From a checkpoint of a small multi-label image tagger: trained on photos with spoken descriptions (Open Images, Localized Narratives).
Rows from block 5 of a small multi-label image tagger, named by matrix and row number. Rows with one number belong to one neuron. Each number is 128 + 24 x the weight over its row's rms, rounded and kept within 0 to 255. All counts start at 0.
After each neuron's rows are labels from the 100 images, of 14976, where the neuron reaches its largest size: "patch colour" is the nearest of a few named colours to the mean colour under the peak; "responds to" is what is common among them. Only what is clearly more common there than usual is listed. The data: photos with spoken descriptions (Open Images, Localized Narratives).
# gate: MLP gate (model.blocks.5.mlp.gate.weight, 256x128), inputs 43-85
# fc1: MLP up (model.blocks.5.mlp.fc1.weight, 256x128), inputs 43-85
# fc2: MLP down (model.blocks.5.mlp.fc2.weight, 128x256, transposed), outputs 43-85

gate.142 [119  95 128 108 148 139 114  99 133 147 114 150 166 120 134  92 116 122 166 142 139 142 133 110  98 108 141 112 128 148  97  93 161 163 123  66 111 152 115 134 132 133 109]
fc1.142 [164 161 173 127 113 136 171  85 141 161 151 112 137 113 140 141 126 111 165 122  96 110 121 148 124 128 108 145 107 138 116 167 171 121  79 135 136 154 135 125 149  99 138]
fc2.142 [119 132 128 145 134 122 126  80 170 121 140 126 138 141 159 146 124 112 129  77 110 140  99  88 125 112 158 127  83 139  81 127 158 116  94 125 100 151 108 151 117 112 136]
patch colour: pink
responds to: text has "trees"

gate.191 [165  96 136 148 129 116 110 135 164 127  97  98 141 137 128 118 130 133  44 101 116  90  99  90  99 105 181  84  80  98  88 137 107 146 117 140 178 165 124 139 132 101 118]
fc1.191 [150 126  84 140 165 155 121 136 184 104  86 134 109 122  93 117  85 111 172 156  89 102  97 134 151 130 167  99 144 133 141 164 115 154 134 149 108  71 143 157 158 128 116]
fc2.191 [127 133 168 120 136 161 101 109 139 117 153 109 140 186 128  87 155 103 170 127 144  63 103  97 151 175 155  78 124 140 148 133 143  99 126 138 185 108 114 124 144  85 141]
patch colour: grey
responds to: text has "sky"; text has "buildings"; text has "building"; text has "road"

gate.242 [135 131  92  72 158 120 166 152 138 121 119 135 161 140 114 173 137 103 154 116 156 151 100  96 110 117 119 125 120 116 124 102 103 130 145 130 155 118 146 137 146 131 112]
fc1.242 [ 89 139 160 147 137 130  57 150 171 147 155 139  79 140 100 124 134 150  90 136  82 118 139  93 145 146 155 144 138  96 124 154 102 105 138 124 149 104 131 151 121 126 114]
fc2.242 [135 141 139 125 185 173 119 117  96 117 138 127  76 171 119 143 140 134 127  88  99  90 139 152 148 124 142 147 144 134 117 159 168 119 200 126 123 106 126 115 150 162 145]
patch colour: grey
responds to: text has "road"; text has "buildings"

gate.7 [140 137 141 143  97 127 112 155 136 132  71  71 111 130 125 116 164 132 133  98 166 126 113  94 118 140 117 142  89 174 156 118  88 140  80 135 139 136 141 135 120  71 134]
fc1.7 [131 142 149 111 117 148 143  89 152 148 162  88 111 108 118 100 123 106  74 104 141 127 157 104  81 145 136 117 104 110 104 110 172 104 168 141 168  99 124 131 123 161 155]
fc2.7 [140 167  62 153 130 108 144 117 142 110 118 102 143 128 105 123 102 118 121 154  98 133 115 159  79 110 156 147 106 129 115 128 128 116 124 121 119 140 100 137 122 142 129]
patch colour: brown
responds to: text has "plants"

gate.98 [127 101 103 122 125 132  91 107 122 136 128 146 111 180  83 107  97 132 157 123 108 138 159 141 112 140 106 154 166 131 101  97 149 161 137 121 113  92 130 132 177 113 160]
fc1.98 [ 85 123  95  90 106 131 114  82 150 156 143 148  79 123 110  61 171 117 115 145  99 150 158 174 135 135 122 143 106 139 133 111 102 130 120 135 147 126 167 118  71 124 122]
fc2.98 [107 123 111 131 114 119 131 106 142 105 124  72 102 152 127 178 100  94 106 130 171 130 172 157 119 144 158 153 131 119 150 130 120 133 138 132 128 154 114  91 142 147 106]
patch colour: grey
responds to: text has "table"

gate.130 [121 119 127 118 116 113 101 123 157 114 105 109 170  99 101 150 157 138 146 145 156 150 149 172 138 173 125 146 119 114 149 157 124 118 111 156  84 101 118 128 148 114 120]
fc1.130 [132 124 149  99 152 108 120 111 149 135 111 111 156 136 107 113 105 142 151 123 134 130 163 125 100 111 122 135 153 200 149 125 125  88 103 151 147  80 130  88 123 173 112]
fc2.130 [134 120  94 133 117 130 128 132 168 125 101 170 190  78 168 146  88 178 160  98 121 149 131 100 102 154 114 112 176 114 144 124  95 107  71 159 116 121 111 135 155 103 123]
patch colour: white
responds to: text has "sky"

gate.38 [145 124  60 129 136  86 142 131 105 189 141 164 133 104 130 141 130 133 142 129 124 116  92 143 144 185 150 136  74  98 104 153  95 157  96 118 148 128 122 143 103 126 119]
fc1.38 [144 107 128 109 136 142 137 123 138 130 171 136 128 138 101 126  88  73 116 131 104 120 135 127 101  96 101  98 128 120 140 128 151 108 154 147 166 117 136 124 144 118 127]
fc2.38 [108 160 120 122 119  58 109  83 104 110 128  93 112 151 131 119 142 143 157 129 107 106 100 128 120 105 109 106 118 157 133  88 113  94 128 151  76 123 133 125 112 114 140]
patch colour: cyan
responds to: text has "sky"; text has "trees"

gate.170 [118 150 139  98 108  92 130 122 145 139 134 124 115 127 118 134 165 153 161 153 117  91 124 120 136 191 132 133 163 149 132 117 131 111 116  81 102 181  98 120 108  54 111]
fc1.170 [166 123 160 146 182 151 172 125 164 121 117 123 132 113 116 131  87  89 125 134  41 151 134 119 145 122  94 114 129 127 111 198 131 153 152 118 139  60 129 104 135 104 143]
fc2.170 [196 120 152 101 118 127 103  70  82 141 116 143 132 109 152 137 146 142  97 121 125 138 160 128  90 115 108 161  89  99 154 127 133 113  96 138 127  84 170 152  73 186 110]
patch colour: grey
responds to: text has "trees"; text has "sky"; text has "grass"

gate.165 [133 116 143 126 121 108 115 146 125 134 111 142 123 116 160 117 108 117  98 164  88 161 133 137 122 122 122 177 135  96 101 132 157  86  97 161 149  99 118 118 125 117 190]
fc1.165 [123 115  88 162 136 133 172 132 125 153 101  82 137 107  91 154 108 175 107 115 112 131 127 160 164 119 168 100 143 131 132 142 146 102 126 128 100 126 120 116 113 173 115]
fc2.165 [136 151 127 153 126 104 179 138 128 119 174 151 117 123 126 117 123  91 172 118 190 100  81 126  93  49 148 125 104 116  79 135  89 154 135  85 133 113 118 115 138 125 158]
patch colour: brown
responds to: text has "grass"

gate.30 [123 127 113 126 149 111 111 164 159 138 115 144 115 125 133 131 118 150 133  69 101 125 141  95  98 158 173 136 117 106 154 143 176 144 113 163  95 126 101  95 144 111 180]
fc1.30 [119 129 153 156 111 122 181 110 122 106 127 104 104 152  96 134 117  81 147 107 140  89 136 170 160 160  74  99 128 135  77 120 121 104 152 142 157 112 155 143 129 120 148]
fc2.30 [143 103 123 152 154 103 113 123 101  75 162 114 139 152 102 133 161  88 117 114 118  70 176 161 135 119  72  78 160 126 125 174 133 122 119 121 149 105 160 127 111 141 132]
patch colour: grey
responds to: text has "sky"; text has "water"; text has "clouds"

gate.161 [120  96  89 143 102 140 118 144 111 125 139 111 133 129  84 136 141 134 101 155  97 132 122 132 140 105 123 155 111 135 115 147 115  99 177  70 159  88 165 102 132 109 102]
fc1.161 [149 174 126 145 147 148 136 167 103 102 132 114 114 136 150 149 143 116 126 119 115 118 126 133 163 114 129 155 141 129  66  88 152 107 174  94  97 102 175 104 134 150 140]
fc2.161 [112  97  78 114 115 137 120 119 131 138 131 129  81 126 124 141 119  94 131 105 154 181 121 146 111 178  88  92 126  99 118 128 119 187 122 173  81 115 121 117 144 103 132]
patch colour: white
responds to: text has "sky"; text has "buildings"

gate.133 [119 148 124 112  82  87 118 167 135  94 108 121 162 113 139 107 129 146 137 106 131  89 113 136 112 171 128 146 148 120 141 133 111 140 131 152 141  81  89 150 124 111 103]
fc1.133 [101 130 153 136 175 150 165 117  96 114 149 121 112 117 155 134 161 103 102 161 114 166 172 121 168  87 101 118 105 124 130 142 121 119 123  83 141 169 133 124 130 139 157]
fc2.133 [114  79 126  99 151 105 100  95 142 104 117 120 162 134 144 140 137 107  90 160 112 147 127 175 111 128 111 109 164 148 113 126 172 115 126 179 122 116 116 145 107 128 137]
patch colour: grey
responds to: text has "water"

gate.109 [158 148 115 121 182 143 129  73 112 115 142 149 135 117 114  88 121 158 144 107 105 129 112 126 152 150 150 136  81 130 164 116  86 125  99 134 123 146  98  69 106 158 114]
fc1.109 [112 122 111 164  93  94 150 137 125 143 102 141 166 122 130 145 130 127 158 111 128 126 132 100 167 136 137 123 150 127 103 118 145 130  81 132 112 119 144 148 136 135 127]
fc2.109 [120 133  87 102 128 159 101 124 144 135 140 128 145 101 158 132 152 130 114 131 127 151 115 170 124 124 175 121 158 126 130 109 125 158 142 106 122 152 171 139 153 153  94]
patch colour: cyan
responds to: text has "sky"; text has "trees"; text has "buildings"; text has "building"

gate.190 [134 153 167 139 141 142 100 145 120  86 102 142 124 160 122 148 112 117  97 131 127 168 112 116 171  89 141 100  96 117 122 197 101 166 142 171 125  95 158 152 116 134 136]
fc1.190 [158 201 124 118 113 172 149 116 117 189 134 119  98 127 108  71 139 108 120 178 153 101 130 123 116 136 142 172 148 152 122  73 128 152 129 103 119  96 102 133 149 135 141]
fc2.190 [113 119 111 118 114 121 134 129 140 146 141 122 129  99 113 118 125 112  66  97 146 113  87  95 120 114 114 134 103 147 131 113 130 112 142 106 106 168 146 169 147 157  79]
patch colour: grey
responds to: text has "sky"; text has "buildings"; text has "building"; text has "plants"

gate.89 [110 168  84 131 113 112 134 104 122 115 115 121 124 118  92 177 133 139 132 113 137 159 161 119  92 117 148 117 127 139 106 134 122 109 152 123 125 129 139 146 127 154 124]
fc1.89 [ 83 151 158 123  98 114 148  94 126 133 108 153 129 131  94 178 111 130 181 125 110 149 114 166 112  95 136  97 139 164 143 129 143 127 129 132  87 130 153 135 116 137 119]
fc2.89 [127 140 111  97 166  82 137 101 109  95 184  80 119  99 122 119 161 110 186 115 114 148 169 120 141 116 127  95 154 131 111 118 136 113 111 107 152 107 170 149  93 135 186]
patch colour: grey
responds to: text has "sky"; text has "buildings"; text has "building"; text has "windows"

gate.146 [135 130 129 119 101  90 114 150 180 104 133 101  91 124 101 100 152 124 138 147  88 102 112 148 133 153 120 127 132 116  88 121 139 140 133 137 152  92 133  81 169 114 152]
fc1.146 [151 126 128 104 119  97 140 153 143 126 144 113  74 136 111 103 128 136 121 134 106 124 121 139 136 139 122 143 133  69 110 137 170 109 122 123 144 116 174 130 133 150 139]
fc2.146 [119  90 121 103 148 123 112 116 126 163 119 104 116 115 125 167 151 116 119 175 135 134 117 111 125 191 147  92 132 166 129 111 106 115 139  89 121 149 135  98 128 172  82]
patch colour: brown
responds to: text has "trees"

gate.154 [ 91 141 128 108 136 114 165 123  95 144 134 138 180  88 109 145 110 106 111  96 134 146 132 128 120  97 135  97 166 153 149 140 145 147 135 164 124 117 151 113 153 123 125]
fc1.154 [104 107 148  55 146 120 136 118 123 152  96 130 139 122 113 118 153 145  96 165 134 139 140 113 108 145 143 145 148 169  74 146 126 110 163 137 126 115 118 125 145 103 160]
fc2.154 [118 135 124 136 117 148 173 116  99 145 128 124  73 123 177 139  95  99 157 114 151 127 110 131 142 122 127 116 127  83 133 130 128 125 134 148 138 148 134 127 129  94 106]
patch colour: pink
responds to: text has "table"

gate.188 [120 121  79 181 108  97 129 110 118 121 151 127 140  60 128 128 186 127 114 113 162 117 145 120 132 138 118 102 163 163 126  90 138 153 134 111 122 138 113 133 160 161 115]
fc1.188 [147 132 131 125 150 149 146 115 151 128 134 100 116 144 124 119  96 173 145 132  74 109 129 169 137 160 114 108 110 147 110 147 154 147 140 145  97 103 128 112 130 132 169]
fc2.188 [113 160 133 120 137  99 127 163 184 134 103 149 147 184 104 126 111 100 132 125 130 131 122 125 144 124  96 145 113 171 144 134 120 127 162 113 116 115 134 151 160 125  74]
patch colour: white; pink
responds to: text has "sky"

gate.44 [130 116 112  74  87  96 157 147  91 121 107  79 131 162 160 136 125 142 131 137 136 109 141 130 104 135 129 141 133 127 133  72 172 130 159 151 131 128 170  41 132 164 108]
fc1.44 [130 130 149 118  93 120 105  97  91 110 139  96 180 119 111 143 142 141 108 115 136 119  83 100 110 148 124 120 105 165 125 147 151 122 159 177 123  86 157 160 112 125 160]
fc2.44 [165 131 141 114 126 167 121 105 112 130 110 112  90 134 108 145 112 131 163 120 122 152 135 136 178 169 138 146 131 110  84 127 127 139 106  64 132 129  98  82 133 134 139]
patch colour: white
responds to: text has "trees"; text has "sky"; text has "grass"