A small multi-label image tagger, trained from scratch.
Model: arch convnext, activation swiglu.
Rows from block 6 of a small multi-label image tagger, named by matrix and row number. Rows with one number belong to one neuron. Each number is 128 + 24 x the weight over its row's rms, rounded and kept within 0 to 255. All counts start at 0.
After each neuron's rows are labels from the 100 images, of 14976, where the neuron reaches its largest size: "responds to" is what is common among them. Only what is clearly more common there than usual is listed. The data: photos with spoken descriptions (Open Images, Localized Narratives). In brackets: how many of the 100, against the usual share in percent.
# gate: MLP gate (model.blocks.6.mlp.gate.weight, 256x128), inputs 0-42
# fc1: MLP up (model.blocks.6.mlp.fc1.weight, 256x128), inputs 0-42
# fc2: MLP down (model.blocks.6.mlp.fc2.weight, 128x256, transposed), outputs 0-42

gate.214 [105 120 139 125 128 188 173 127 115 105 129 145  74 122 150 131 134 120 112 170 123 159 165  97 128  81 127 153 144 137  95 119 118  76 140 157 113 176 111 144 107 142 148]
fc1.214 [119 155 130 130  98 124 126 107 120 107 134 132 141 115 136 107 112 151 114 115 187 123 109 142 121 158 114 175 108 120 117 148 146 164  99 157 117 146 127 108  92 150 137]
fc2.214 [103 105 126 174 158 131  92 106  94 120 134 156 134 143 158 132 160 151 177 104 139  95 139 139  97 105 167 125 122 149 137 128 101 103 108 161 105 118 114 141 169 100 114]
responds to: text has "standing" (51 vs 23.1); text has "man" (34 vs 11.9)

gate.234 [108 124 124  98 118 113 144 128 141 129 121 117 151  95  95 139 157 156 162 126 144  87 172 158 123 126  72 118 125  78 128 107 147 162 104 116  87 107 138 134 132 126 109]
fc1.234 [132 121 163 155 107 123 141 114 119 126 105 155 113 130 145 104  96 153 112 139 138 102 161 138 151 146 146 148 123 137 129  86  98 102 148 179 123 167 123 126 123 112 148]
fc2.234 [112 127 109 208 137 107 131  93 139 103 116 138 131  95 145 128 133 130 130 139 130 152 150 144 156 164 143  87 108 194 112 101 157 105 132 160 124 119 157 111 131 141 152]
responds to: text has "sky" (71 vs 24.9); text has "trees" (56 vs 27.8); text has "grass" (30 vs 10.1)

gate.188 [117 113 122 117 142 140 124 118 119 129  70 138 137 152 177 147 148 142  98  86 122 134 178  99 136 137 161  87 138 123 123 123 145 111 147 119 147 117 116 106 111 110 131]
fc1.188 [131 155 161 130  96  92 143 132 117 142 128 119 104  71 120 102 129 131 103 130 146  95 105 130 133 152 151 195 139 108 115 144 102 123 149 151 121 120 126 143 132  98 131]
fc2.188 [137 145 120 123 115 137 145 139 113 137 137 135 119 113 133 148 116 144 129 116 110 118 124  97 124 117 176 127 105 165 176 135 142 149 146 158 123 103  74 150 102 136 130]
responds to: text has "table" (30 vs 12.7); text has "screen" (29 vs 2.3)

gate.108 [110 122 109 145 128 116 112  98  78 133 117 109 114 145 177 117 116 111 143 114 154 129 187 114 106 157 132 130 115  79 137 138 134  82 153 185 136 130 143 124 102 166 160]
fc1.108 [103 163 128 132 125  98 147 137 144  95 143 102 114 104 158  94 125 128 145 115 151  97 150  96 111 118 143 100 166 161 104 109 118 148 151  80 199  90 151 161 114 139 114]
fc2.108 [111 155 118 139 123  97 148 138 130 190  75 133  83 161 137 140 155 175 107 136  89 177 114 128 112 163 153 116 102 116 104  84 136 116 128 113  89 120 162 115 120  89 147]
responds to: text has "table" (54 vs 12.7); text has "sitting" (45 vs 14.9); text has "people" (44 vs 21.8); text has "chairs" (25 vs 6.5)

gate.124 [102 127 183 116 101 116 157 134 107 111 164 113 103 115 128 137 171 122 118 120 129  87  90 133 147 104 133 154 121 108 149 135 155 166  99 139 127 167 143 148 106 175 127]
fc1.124 [149 178  89 134 137 125 124 154 106 123 139 137 167  60 108 132 146 147 155  79 138 155 152  96 107 118 149 116 135 138 107 126 161 134 149 130 119 113 121 133 155 130 138]
fc2.124 [143 123 146 100 150 140 130 118  93 125 147 161 111 112  45 174 150  88 171 125 132  88 136 129 122 147 110 128 132  93 145  92 135 160 136 151  89 125  94 169 128 153 127]
responds to: text has "trees" (76 vs 27.8); text has "sky" (67 vs 24.9); text has "grass" (57 vs 10.1); text has "ground" (32 vs 7.7)

gate.232 [103 119 116 119 158  95 136 153 123 148 138  99 158 108 122 125 145 102 113 107 117  78 112 132 125 100 141 129 111 125 104 126 149 131 122 154 159 127 108 122 127 144 107]
fc1.232 [169 146 141 106 172 141 150 111 134 122 123  97 100 159  52  94 125 149 114 116 145 151 164 151 124 121 133 147 163 107 112 118 121 120 113 117 143 121 143  98  99 112 131]
fc2.232 [140 123 127 131 134 156 149 141 135  95 177 127 128 177 157 118 172  85 128 128 100 116 104 131 100 129  87 167 132 107 146 115 154 136 115 156 137 148 112 160 149 124  80]
responds to: text has "trees" (72 vs 27.8); text has "sky" (70 vs 24.9); text has "grass" (28 vs 10.1)

gate.103 [133 127  94 146 110  93 129 145 124 152 147 141 148  92 147  93 120 153 139 175 152 155 153 126 149 140  96  86 124  92 106 126 111 117 101 132 154 147  87 113 149 160 122]
fc1.103 [126  90 108 118 148  79 145 159 119 159 157 137 140 116 124 130 134 134 154 150 138 142  94 117 127 165 104 131 128 161 122 124 129 133 164 105 124 111 130 124 165 113 104]
fc2.103 [174 139 127 126 108 113  84 142 132 139 154  81 107 171 137  74  83 109  71 136 113 126 122 115 158 131  79 146 145 121 102 129 103 131  92 126 127 148 119  91 126 127 123]
responds to: text has "grass" (41 vs 10.1); text has "plants" (33 vs 9.7)

gate.84 [147 142 148 119 123 132 118 149 112 115 123 127 166 157 135 193 104  93 118  97 160 166 103 125 104 111 106 148 151 125 110 112 142 111 103 122 143 125 112 169 143 161 120]
fc1.84 [153 139 117 124 124 114 133 112 137 131 136 132 116 108 125 106 145 151 114 166 131 160 127 140 132 116 126 132 125 129 165 139 146 120 126 144 162 155 179 108 103 114 158]
fc2.84 [156 108 124 142 129 104 145 115 134 141 144 134 165 115 143 162 155 152 126  77  69 159 117 103 108 152 127 146 122 164  99 113 122 137 132 157  87 124 145 125 131 138 126]
responds to: text has "wearing" (35 vs 12.3); text has "man" (30 vs 11.9)

gate.96 [130 133 172 111 122 135  87 153 139 132  91 141 153 123 123 142 117 140 122 144 166 118 129 145 136 124 149 150 137 109 131  86  69 149 108 132 140  89 123 162 155 173 118]
fc1.96 [148 150 133  86 105 126 105 133 180 163 145 103 148 123 105  93 156 142 119 152 137 109 134  83 133 149 106 134  85 136 108  74 116 109 136 128 135 150 153 109  71 170 133]
fc2.96 [150 122 145 110  91 105 139 107  87 106  97 183 106 107 123 167 120 143 138 125 168 141 125 123 150 102 120 109 119 147 121  95 173 115 148 149 170 115 142 142  93  94 160]
responds to: text has "grass" (29 vs 10.1)

gate.102 [111 137 105 135 125 111 144 153 178 154 129 111 125 148 124 122 100 159 123 140  95  83  77 130 114 133 140 149 119 116 127 144 113 139 104 140 131 132 163 109 157 176 144]
fc1.102 [109 121  98 146 118 120 159 147 118 159 123 148  92 105 120 132 102 163 136 134 168 124  86 140 121 132  96 133 153 124 181 100  88 177 131 180 122 142  98 138 129 152 171]
fc2.102 [150 102 146 134 130 115 135 145 154 131 137 126 144 147  95 108 140 149  78 114 101  95 128 123 130 170  94 100 127 131 127 114 163 142 144  90 112 145  91 118 100 175  95]
responds to: text has "trees" (83 vs 27.8); text has "sky" (76 vs 24.9); text has "grass" (41 vs 10.1); text has "buildings" (36 vs 11.2)

gate.199 [133 123 134 119 100 126 147  88 178 144 144 117 107 162 138 127 147 101 111 111  77 163 148 123 113 152 149 140 117 110 118 143 156 110 164 142 124 123 131  86 145 131 143]
fc1.199 [ 80 132 134  90 157 146 118  97 156 148 147 161 119 118  83 147 173  88 116 134  87 133 144 115  91 135 142 135 114 130 120 122  92 124 167 144 160 143 128 137 117 143 138]
fc2.199 [167 157 175 118 130 131 108  95 106 142 114 126 113 165 124 131 141 125 112  82 128 121 128 131 111 120 116 113 189 127 102 111  97 110 130 178  82 120 116 136 156 118 143]
responds to: text has "sky" (84 vs 24.9); text has "buildings" (40 vs 11.2); text has "building" (32 vs 8.9); text has "road" (30 vs 8.2)

gate.168 [126 189 160 138 129 112 111 133 118 112 143 181 113 159 157 135 113 145 172 131 105 115 138 117 106 119 113 108 112 123 157 131 106 148 131 134 109 108 107 175 155 101 152]
fc1.168 [129 103 175 119 155 151 108 117 131 126  73 156 121 149 105 117  93 110 119 117  91 135 128 122 115 122 143 101 132 127 145 143 116 162 126 111 135 151 127 177 149 134 118]
fc2.168 [ 83 174 156 135 106 139 142 141 115 115 153 159 136 174 105 117 106 134 150  73 154 109 124 119 167 107 121 110 112 143 158 121 140 151 101 139 128 128 155 103 123 157  78]
responds to: text has "wearing" (38 vs 12.3); text has "woman" (36 vs 9.2); text has "smiling" (35 vs 4)

gate.117 [161 122 110 166 130 116 111  90 139 150 152 176 144 129 158 146 147 136 114 123 111  77  83 187 129 153  97  98 114 126 117 116 135 130 114  95 116 131 150 137 129 138 137]
fc1.117 [102 157 114 108 106 141 151 132 144 128 105 115 113 129 120 151 131  60 155 153 140 176 106  99 124 151 131  94 118 107 123 102 135 149 164 175 146 121 109 143 126 124 154]
fc2.117 [121 105  97 195 115 117 173 149 120 125 104 138 179 111 155 132 153  87  87 136 163 140 132 148 166  83 136 109 113 137 152 119 172 118  98 112  98  89 125 156 162 160 127]
responds to: text has "sky" (74 vs 24.9); text has "clouds" (25 vs 4.5)

gate.229 [181 144 109 135 136 100 116 135 115 170 162 152 120  86  86 128 116 147 178 146 143 139 120  86 119 147 162 138 127 140 107 141 144 136 163 141  81  61 163 134 107  91  69]
fc1.229 [111 116 140 142 169 132 107 129 121 107 110 114 106 140  86 136 140 104 122 122 128 110 143 148 165 113 150 113 111 141 112 106 125 145 140 139 139  97 126 113  98 148  35]
fc2.229 [150 102 143 124  98 136 100 138  85 107 132 128 132 134 112 150 151 118 125 141 142 121 147 122  98 134 115 159 135 142  79 164 114 142 148 145 139 155  83 108 139  97  97]
responds to: text has "sky" (58 vs 24.9); text has "building" (32 vs 8.9); text has "buildings" (31 vs 11.2); text has "road" (27 vs 8.2)

gate.79 [139 101 123 117 106 146 163 128  94 130 112 133 111 155 142 119 108 142 124 115 102 171 122  71  98 174 152 140 203 114 121 164 149 153  99 156 159 114  93 120 173 139 124]
fc1.79 [143 135 111 138 126 123 151 129 131  89 159 134 153 115 153 147 143 161 146 132  99 129 111 136 106  88 143 137 114 109 136 146 130  92  89 111 108  95 142 131 145 137 200]
fc2.79 [189 134 128 135 119 137 117 130 102 114 114  74 114 109 193 111 154 121 117 103 115 149 146 161  94 119 125 133 130 133 121 160 118 122 154 177 134 138 125 117  87 164 164]
responds to: text has "wearing" (31 vs 12.3); text has "woman" (28 vs 9.2)

gate.41 [135 124 140 117 141 103 136  70 143  90 137 118  86 140 131 166 147 104 149 105 111 111  94 121 100  77 138 121 126 141 123 125 125 125  99 137 166  84 134 111 114 129 120]
fc1.41 [137 103 107 132 127  88 108 145 156 117 147 106 140 130 169 113 127 152 129 159 160 163 110 131 158 159  80  86 137 147 173 156 115 128 122 123 147 183  84 143 135 111 102]
fc2.41 [125 135 118 119 127 155 180 107 107 108 113  97 120 134 137 141 133 106 119 146 115 152 138 147 115 129 156 157 138 169  89 137 174 170 185  93 123 115 143 175 150 140 174]
responds to: text has "sky" (60 vs 24.9)

gate.101 [128  99 170 145 135 157 108 134 137 149 121 116 101 110 157 144 168 125 151 122 176 181 153 128  76 104 129 143 107 119 134 154 159 117 103  97  92  94 141 104 132 116 149]
fc1.101 [147 127 135  70 107 123  89 130 106 147 148 136 105 104  84 113 114 124 108 169  87 160 175 144 161  87 101 128 101 112 187  90 106 139 146 107 103 174 144 119 109 130 150]
fc2.101 [106 120  81 131 159 144 104 148 165 150 111  85 111 107  92 145 124 101 135 124 155 122 143 141 172 138 104 122 143  98 136 132 100 129 124  93  75 119 171 182 128 153 134]
responds to: text has "sky" (67 vs 24.9)

gate.39 [116 104  85 136 137 153 145 130 160 113 108  92 147 167 132  96  62 156 138 146 134 100 159 100 166 136 156 135 165 139 113  88 130 161 156 122 145 156 125 150 125 165  85]
fc1.39 [141 144 159 153 139 155  86 109 157 127 123  74 107  78 160 145 120 170 116 132 160 158 135 100 182 117 108  95 111 154 103 128 118 169 116 144 139 121 123 153 120 125 138]
fc2.39 [147 108 134 101 101 123 140 101 136 145 127  99 149 133 153 131 152 125 109 156 108 123 128 111 152 121 151 125 126 127 124 138 163 120  85 171 142  86 139 129 122 131 147]
responds to: text has "trees" (60 vs 27.8); text has "grass" (48 vs 10.1)

gate.122 [128 153 156 128 146 143 145 116  95  81 158 140 153 134 157 117 131 118  88 134  91 171 137 136 107 139 121 114 128 117 109 138 111 122 140 142 114 112 155  97 106  96 115]
fc1.122 [148 132 113 162 160 132 138 129  84 116 170 137 121 119 139 144 122 156  76 171 104  88  82  91 134  88 160 174 134 168 144  86 128 129 144 143 139 110 137 117 102 106 124]
fc2.122 [115 136 118  99 145 153 130 125 120 165 119 158 125 101 122 179 136 120 135  99 102 156  93 129 112 107 140 108 114 116 175 139 204 144 110 133 111 127 121 121 100 116 124]
responds to: text has "people" (62 vs 21.8); text has "wall" (56 vs 19.7); text has "standing" (55 vs 23.1); text has "sitting" (40 vs 14.9)

gate.28 [123 133 100 157 143 118  95  70 159 133 138 167 146 182 119 132 103 104  64 134 148 166 133  98 115 139 151 163 108 142 100 117 131  98 109 143  94 123 167 101 123 153 133]
fc1.28 [137 171 142 151 144 153 138 150 123 144 134 161 107  99 133  84 112 142 131 145 108 119  93 170 108  91 132 107 120 117 141 153 143 138 138  99 142 107 117 150 118  92 100]
fc2.28 [122 148 119 103 122 116 162 136 138 128 100  96 117 126  95 104 121 107 143 128 120 164 108 140 163 113 137 108 143 172  97 131 153 147 137 172 163 109 184 110 112 113 123]
responds to: text has "table" (31 vs 12.7)

gate.209 [162 143 116 196 142 153 125 161 115 126 130 146 147  73 103 142 141 151  55 154 157 139 139 155 129 110 139 124 132 147  80 109 117 160 131 124 133  91 112  90 133  97 138]
fc1.209 [ 70 163 105 201 138 101 160 147 146 125 143 108 165  84 127 128 118 171 121 123 140 117 164 125 125 122 104 139 117  78 117 123 129 129 145  95 105 118 140 104 142 111 121]
fc2.209 [115 107  88  93 109 129 155 129 118 131 135 105 110 136 123 149 137 117 143 144 138 116 134 126 115  99 149 187 116  68 128 162 158 180 144 139 113  71 155 127 145 163 120]
responds to: text has "wall" (50 vs 19.7); text has "sitting" (33 vs 14.9); text has "woman" (27 vs 9.2)

gate.67 [161 112 124 126 129 136 147 137 139 141 124 139  72 112 163 102 108 132 109  89 142  85 131 185 128 150 153 128 143 162 124 126 146 138 149 116 120 103 141 135 141 112  81]
fc1.67 [109 133 113  98 115 162  98 131 151 112 121 134 141 120 155 138 179 124 119 134 109 117 123 130 124 141 169  87 154 116 140 107 113 106 135 129  47 139 136 148 128 128 162]
fc2.67 [105  68 157  86 117 146 148 164  93 159 123 146 158 138 121 153 111  61 141 155 106 145 105 120 127 115 121 170 113 157 136 154 110 108 151 147 171 136 141 108 145 143  77]
responds to: text has "trees" (78 vs 27.8); text has "sky" (57 vs 24.9); text has "plants" (26 vs 9.7)

gate.59 [128 104 112 156 154 130 172 158 122 137 116 131 165 131 117 128 140 180 140 156 162 149 156 177  72 114 142 145 127  90 141 119 176 113 149 101 149 123 131  98 131 148 105]
fc1.59 [130 110 156 137 115 185 132 149 134  98 130 170 121 119 114 114 158 135  71  81  96 119 110 104 102 159 128 126 128 127 116 136 129 109 138 151 108 123 133  88 128 114 179]
fc2.59 [148 135 166 118 132  85 144 102 111 131 107  96 131 100 101 124 191 143 170 162 133 111 155  76 132 102 120 117 110 111 133 112 176 160  82 121  99 118 127 103 121 142 141]
responds to: text has "trees" (66 vs 27.8); text has "grass" (55 vs 10.1); text has "sky" (52 vs 24.9); text has "ground" (35 vs 7.7)

gate.47 [141 150 103 120 158  97 142 137 145 155 121 144 127 160 117 102 151 113 111 162 126 139 103 145 138 118 141 127 138  67 146 106  69 145 136 112 127 126 138 142 105 154 148]
fc1.47 [132  87 124 139 142 147 113 136 139 145 111 113 161 120 149 155 116 135 122  85 138  98 177 112 157 131  98  95 144 111 163 147 155 102 129 165 156 144 119 139  86 150 145]
fc2.47 [119 142 128 141 138 101 132 131 101 137 105 130 116 119 104  65  81 120 130  99 155 121  89 164  99 160 108 113 131 130 163 154 122 155  76 127 135 108 105  93 128 136 143]
responds to: text has "people" (48 vs 21.8)

gate.235 [139 103 148 179 113  96 120 106 135 135 158 132 137 132 116 152 100 105 145 107 115 104 133 108 106 129 163 114  50 128 112 131 121 121 172 127 157 124 138 145 141 120 151]
fc1.235 [142 118 116 136 132 120 145 126  98 162 155 113 127 125  96 107 135 136 150 107 132 124 162  63 115 145 122 149 190 175 168 136 122  95  99  97 139 108 123 119 142 109 153]
fc2.235 [138  73 112 129  90 103 131 148 147 123 152  54 131 134 144 145 134 160 136 139 119 132 115 202 163 115 151 122 112 168 141 127 140  95 127 148 132 154  96 121 144 132  91]
responds to: text has "sitting" (42 vs 14.9); text has "wall" (40 vs 19.7); text has "person" (36 vs 16.5); text has "table" (34 vs 12.7)

gate.76 [131 126 151 151 168 134 141 126 144 114  85 122 119 172 105 119 147 148 154 134 114 124 120 170 155 160 160 162 153 106 143  78 108 114  64 121  59 124  73 103 131 156 157]
fc1.76 [ 96 110 112 158 147 125 108 127  79 179 124 165 170 120 125 126 134 134 120 134 132 140 150 129 130 123 119 128 126 149 116 198  98 135 132 170 123 143 115 144 127  97 107]
fc2.76 [ 81 120 121 125 110 157 134 139 158  94 107 148 111 157 120 140 120 157 141 125 127  97  83 112 175 118 104 142 110 136  75 160 114  96 119 144 167  92  92 123 132 111  97]
responds to: text has "trees" (60 vs 27.8); text has "plants" (29 vs 9.7); text has "grass" (27 vs 10.1)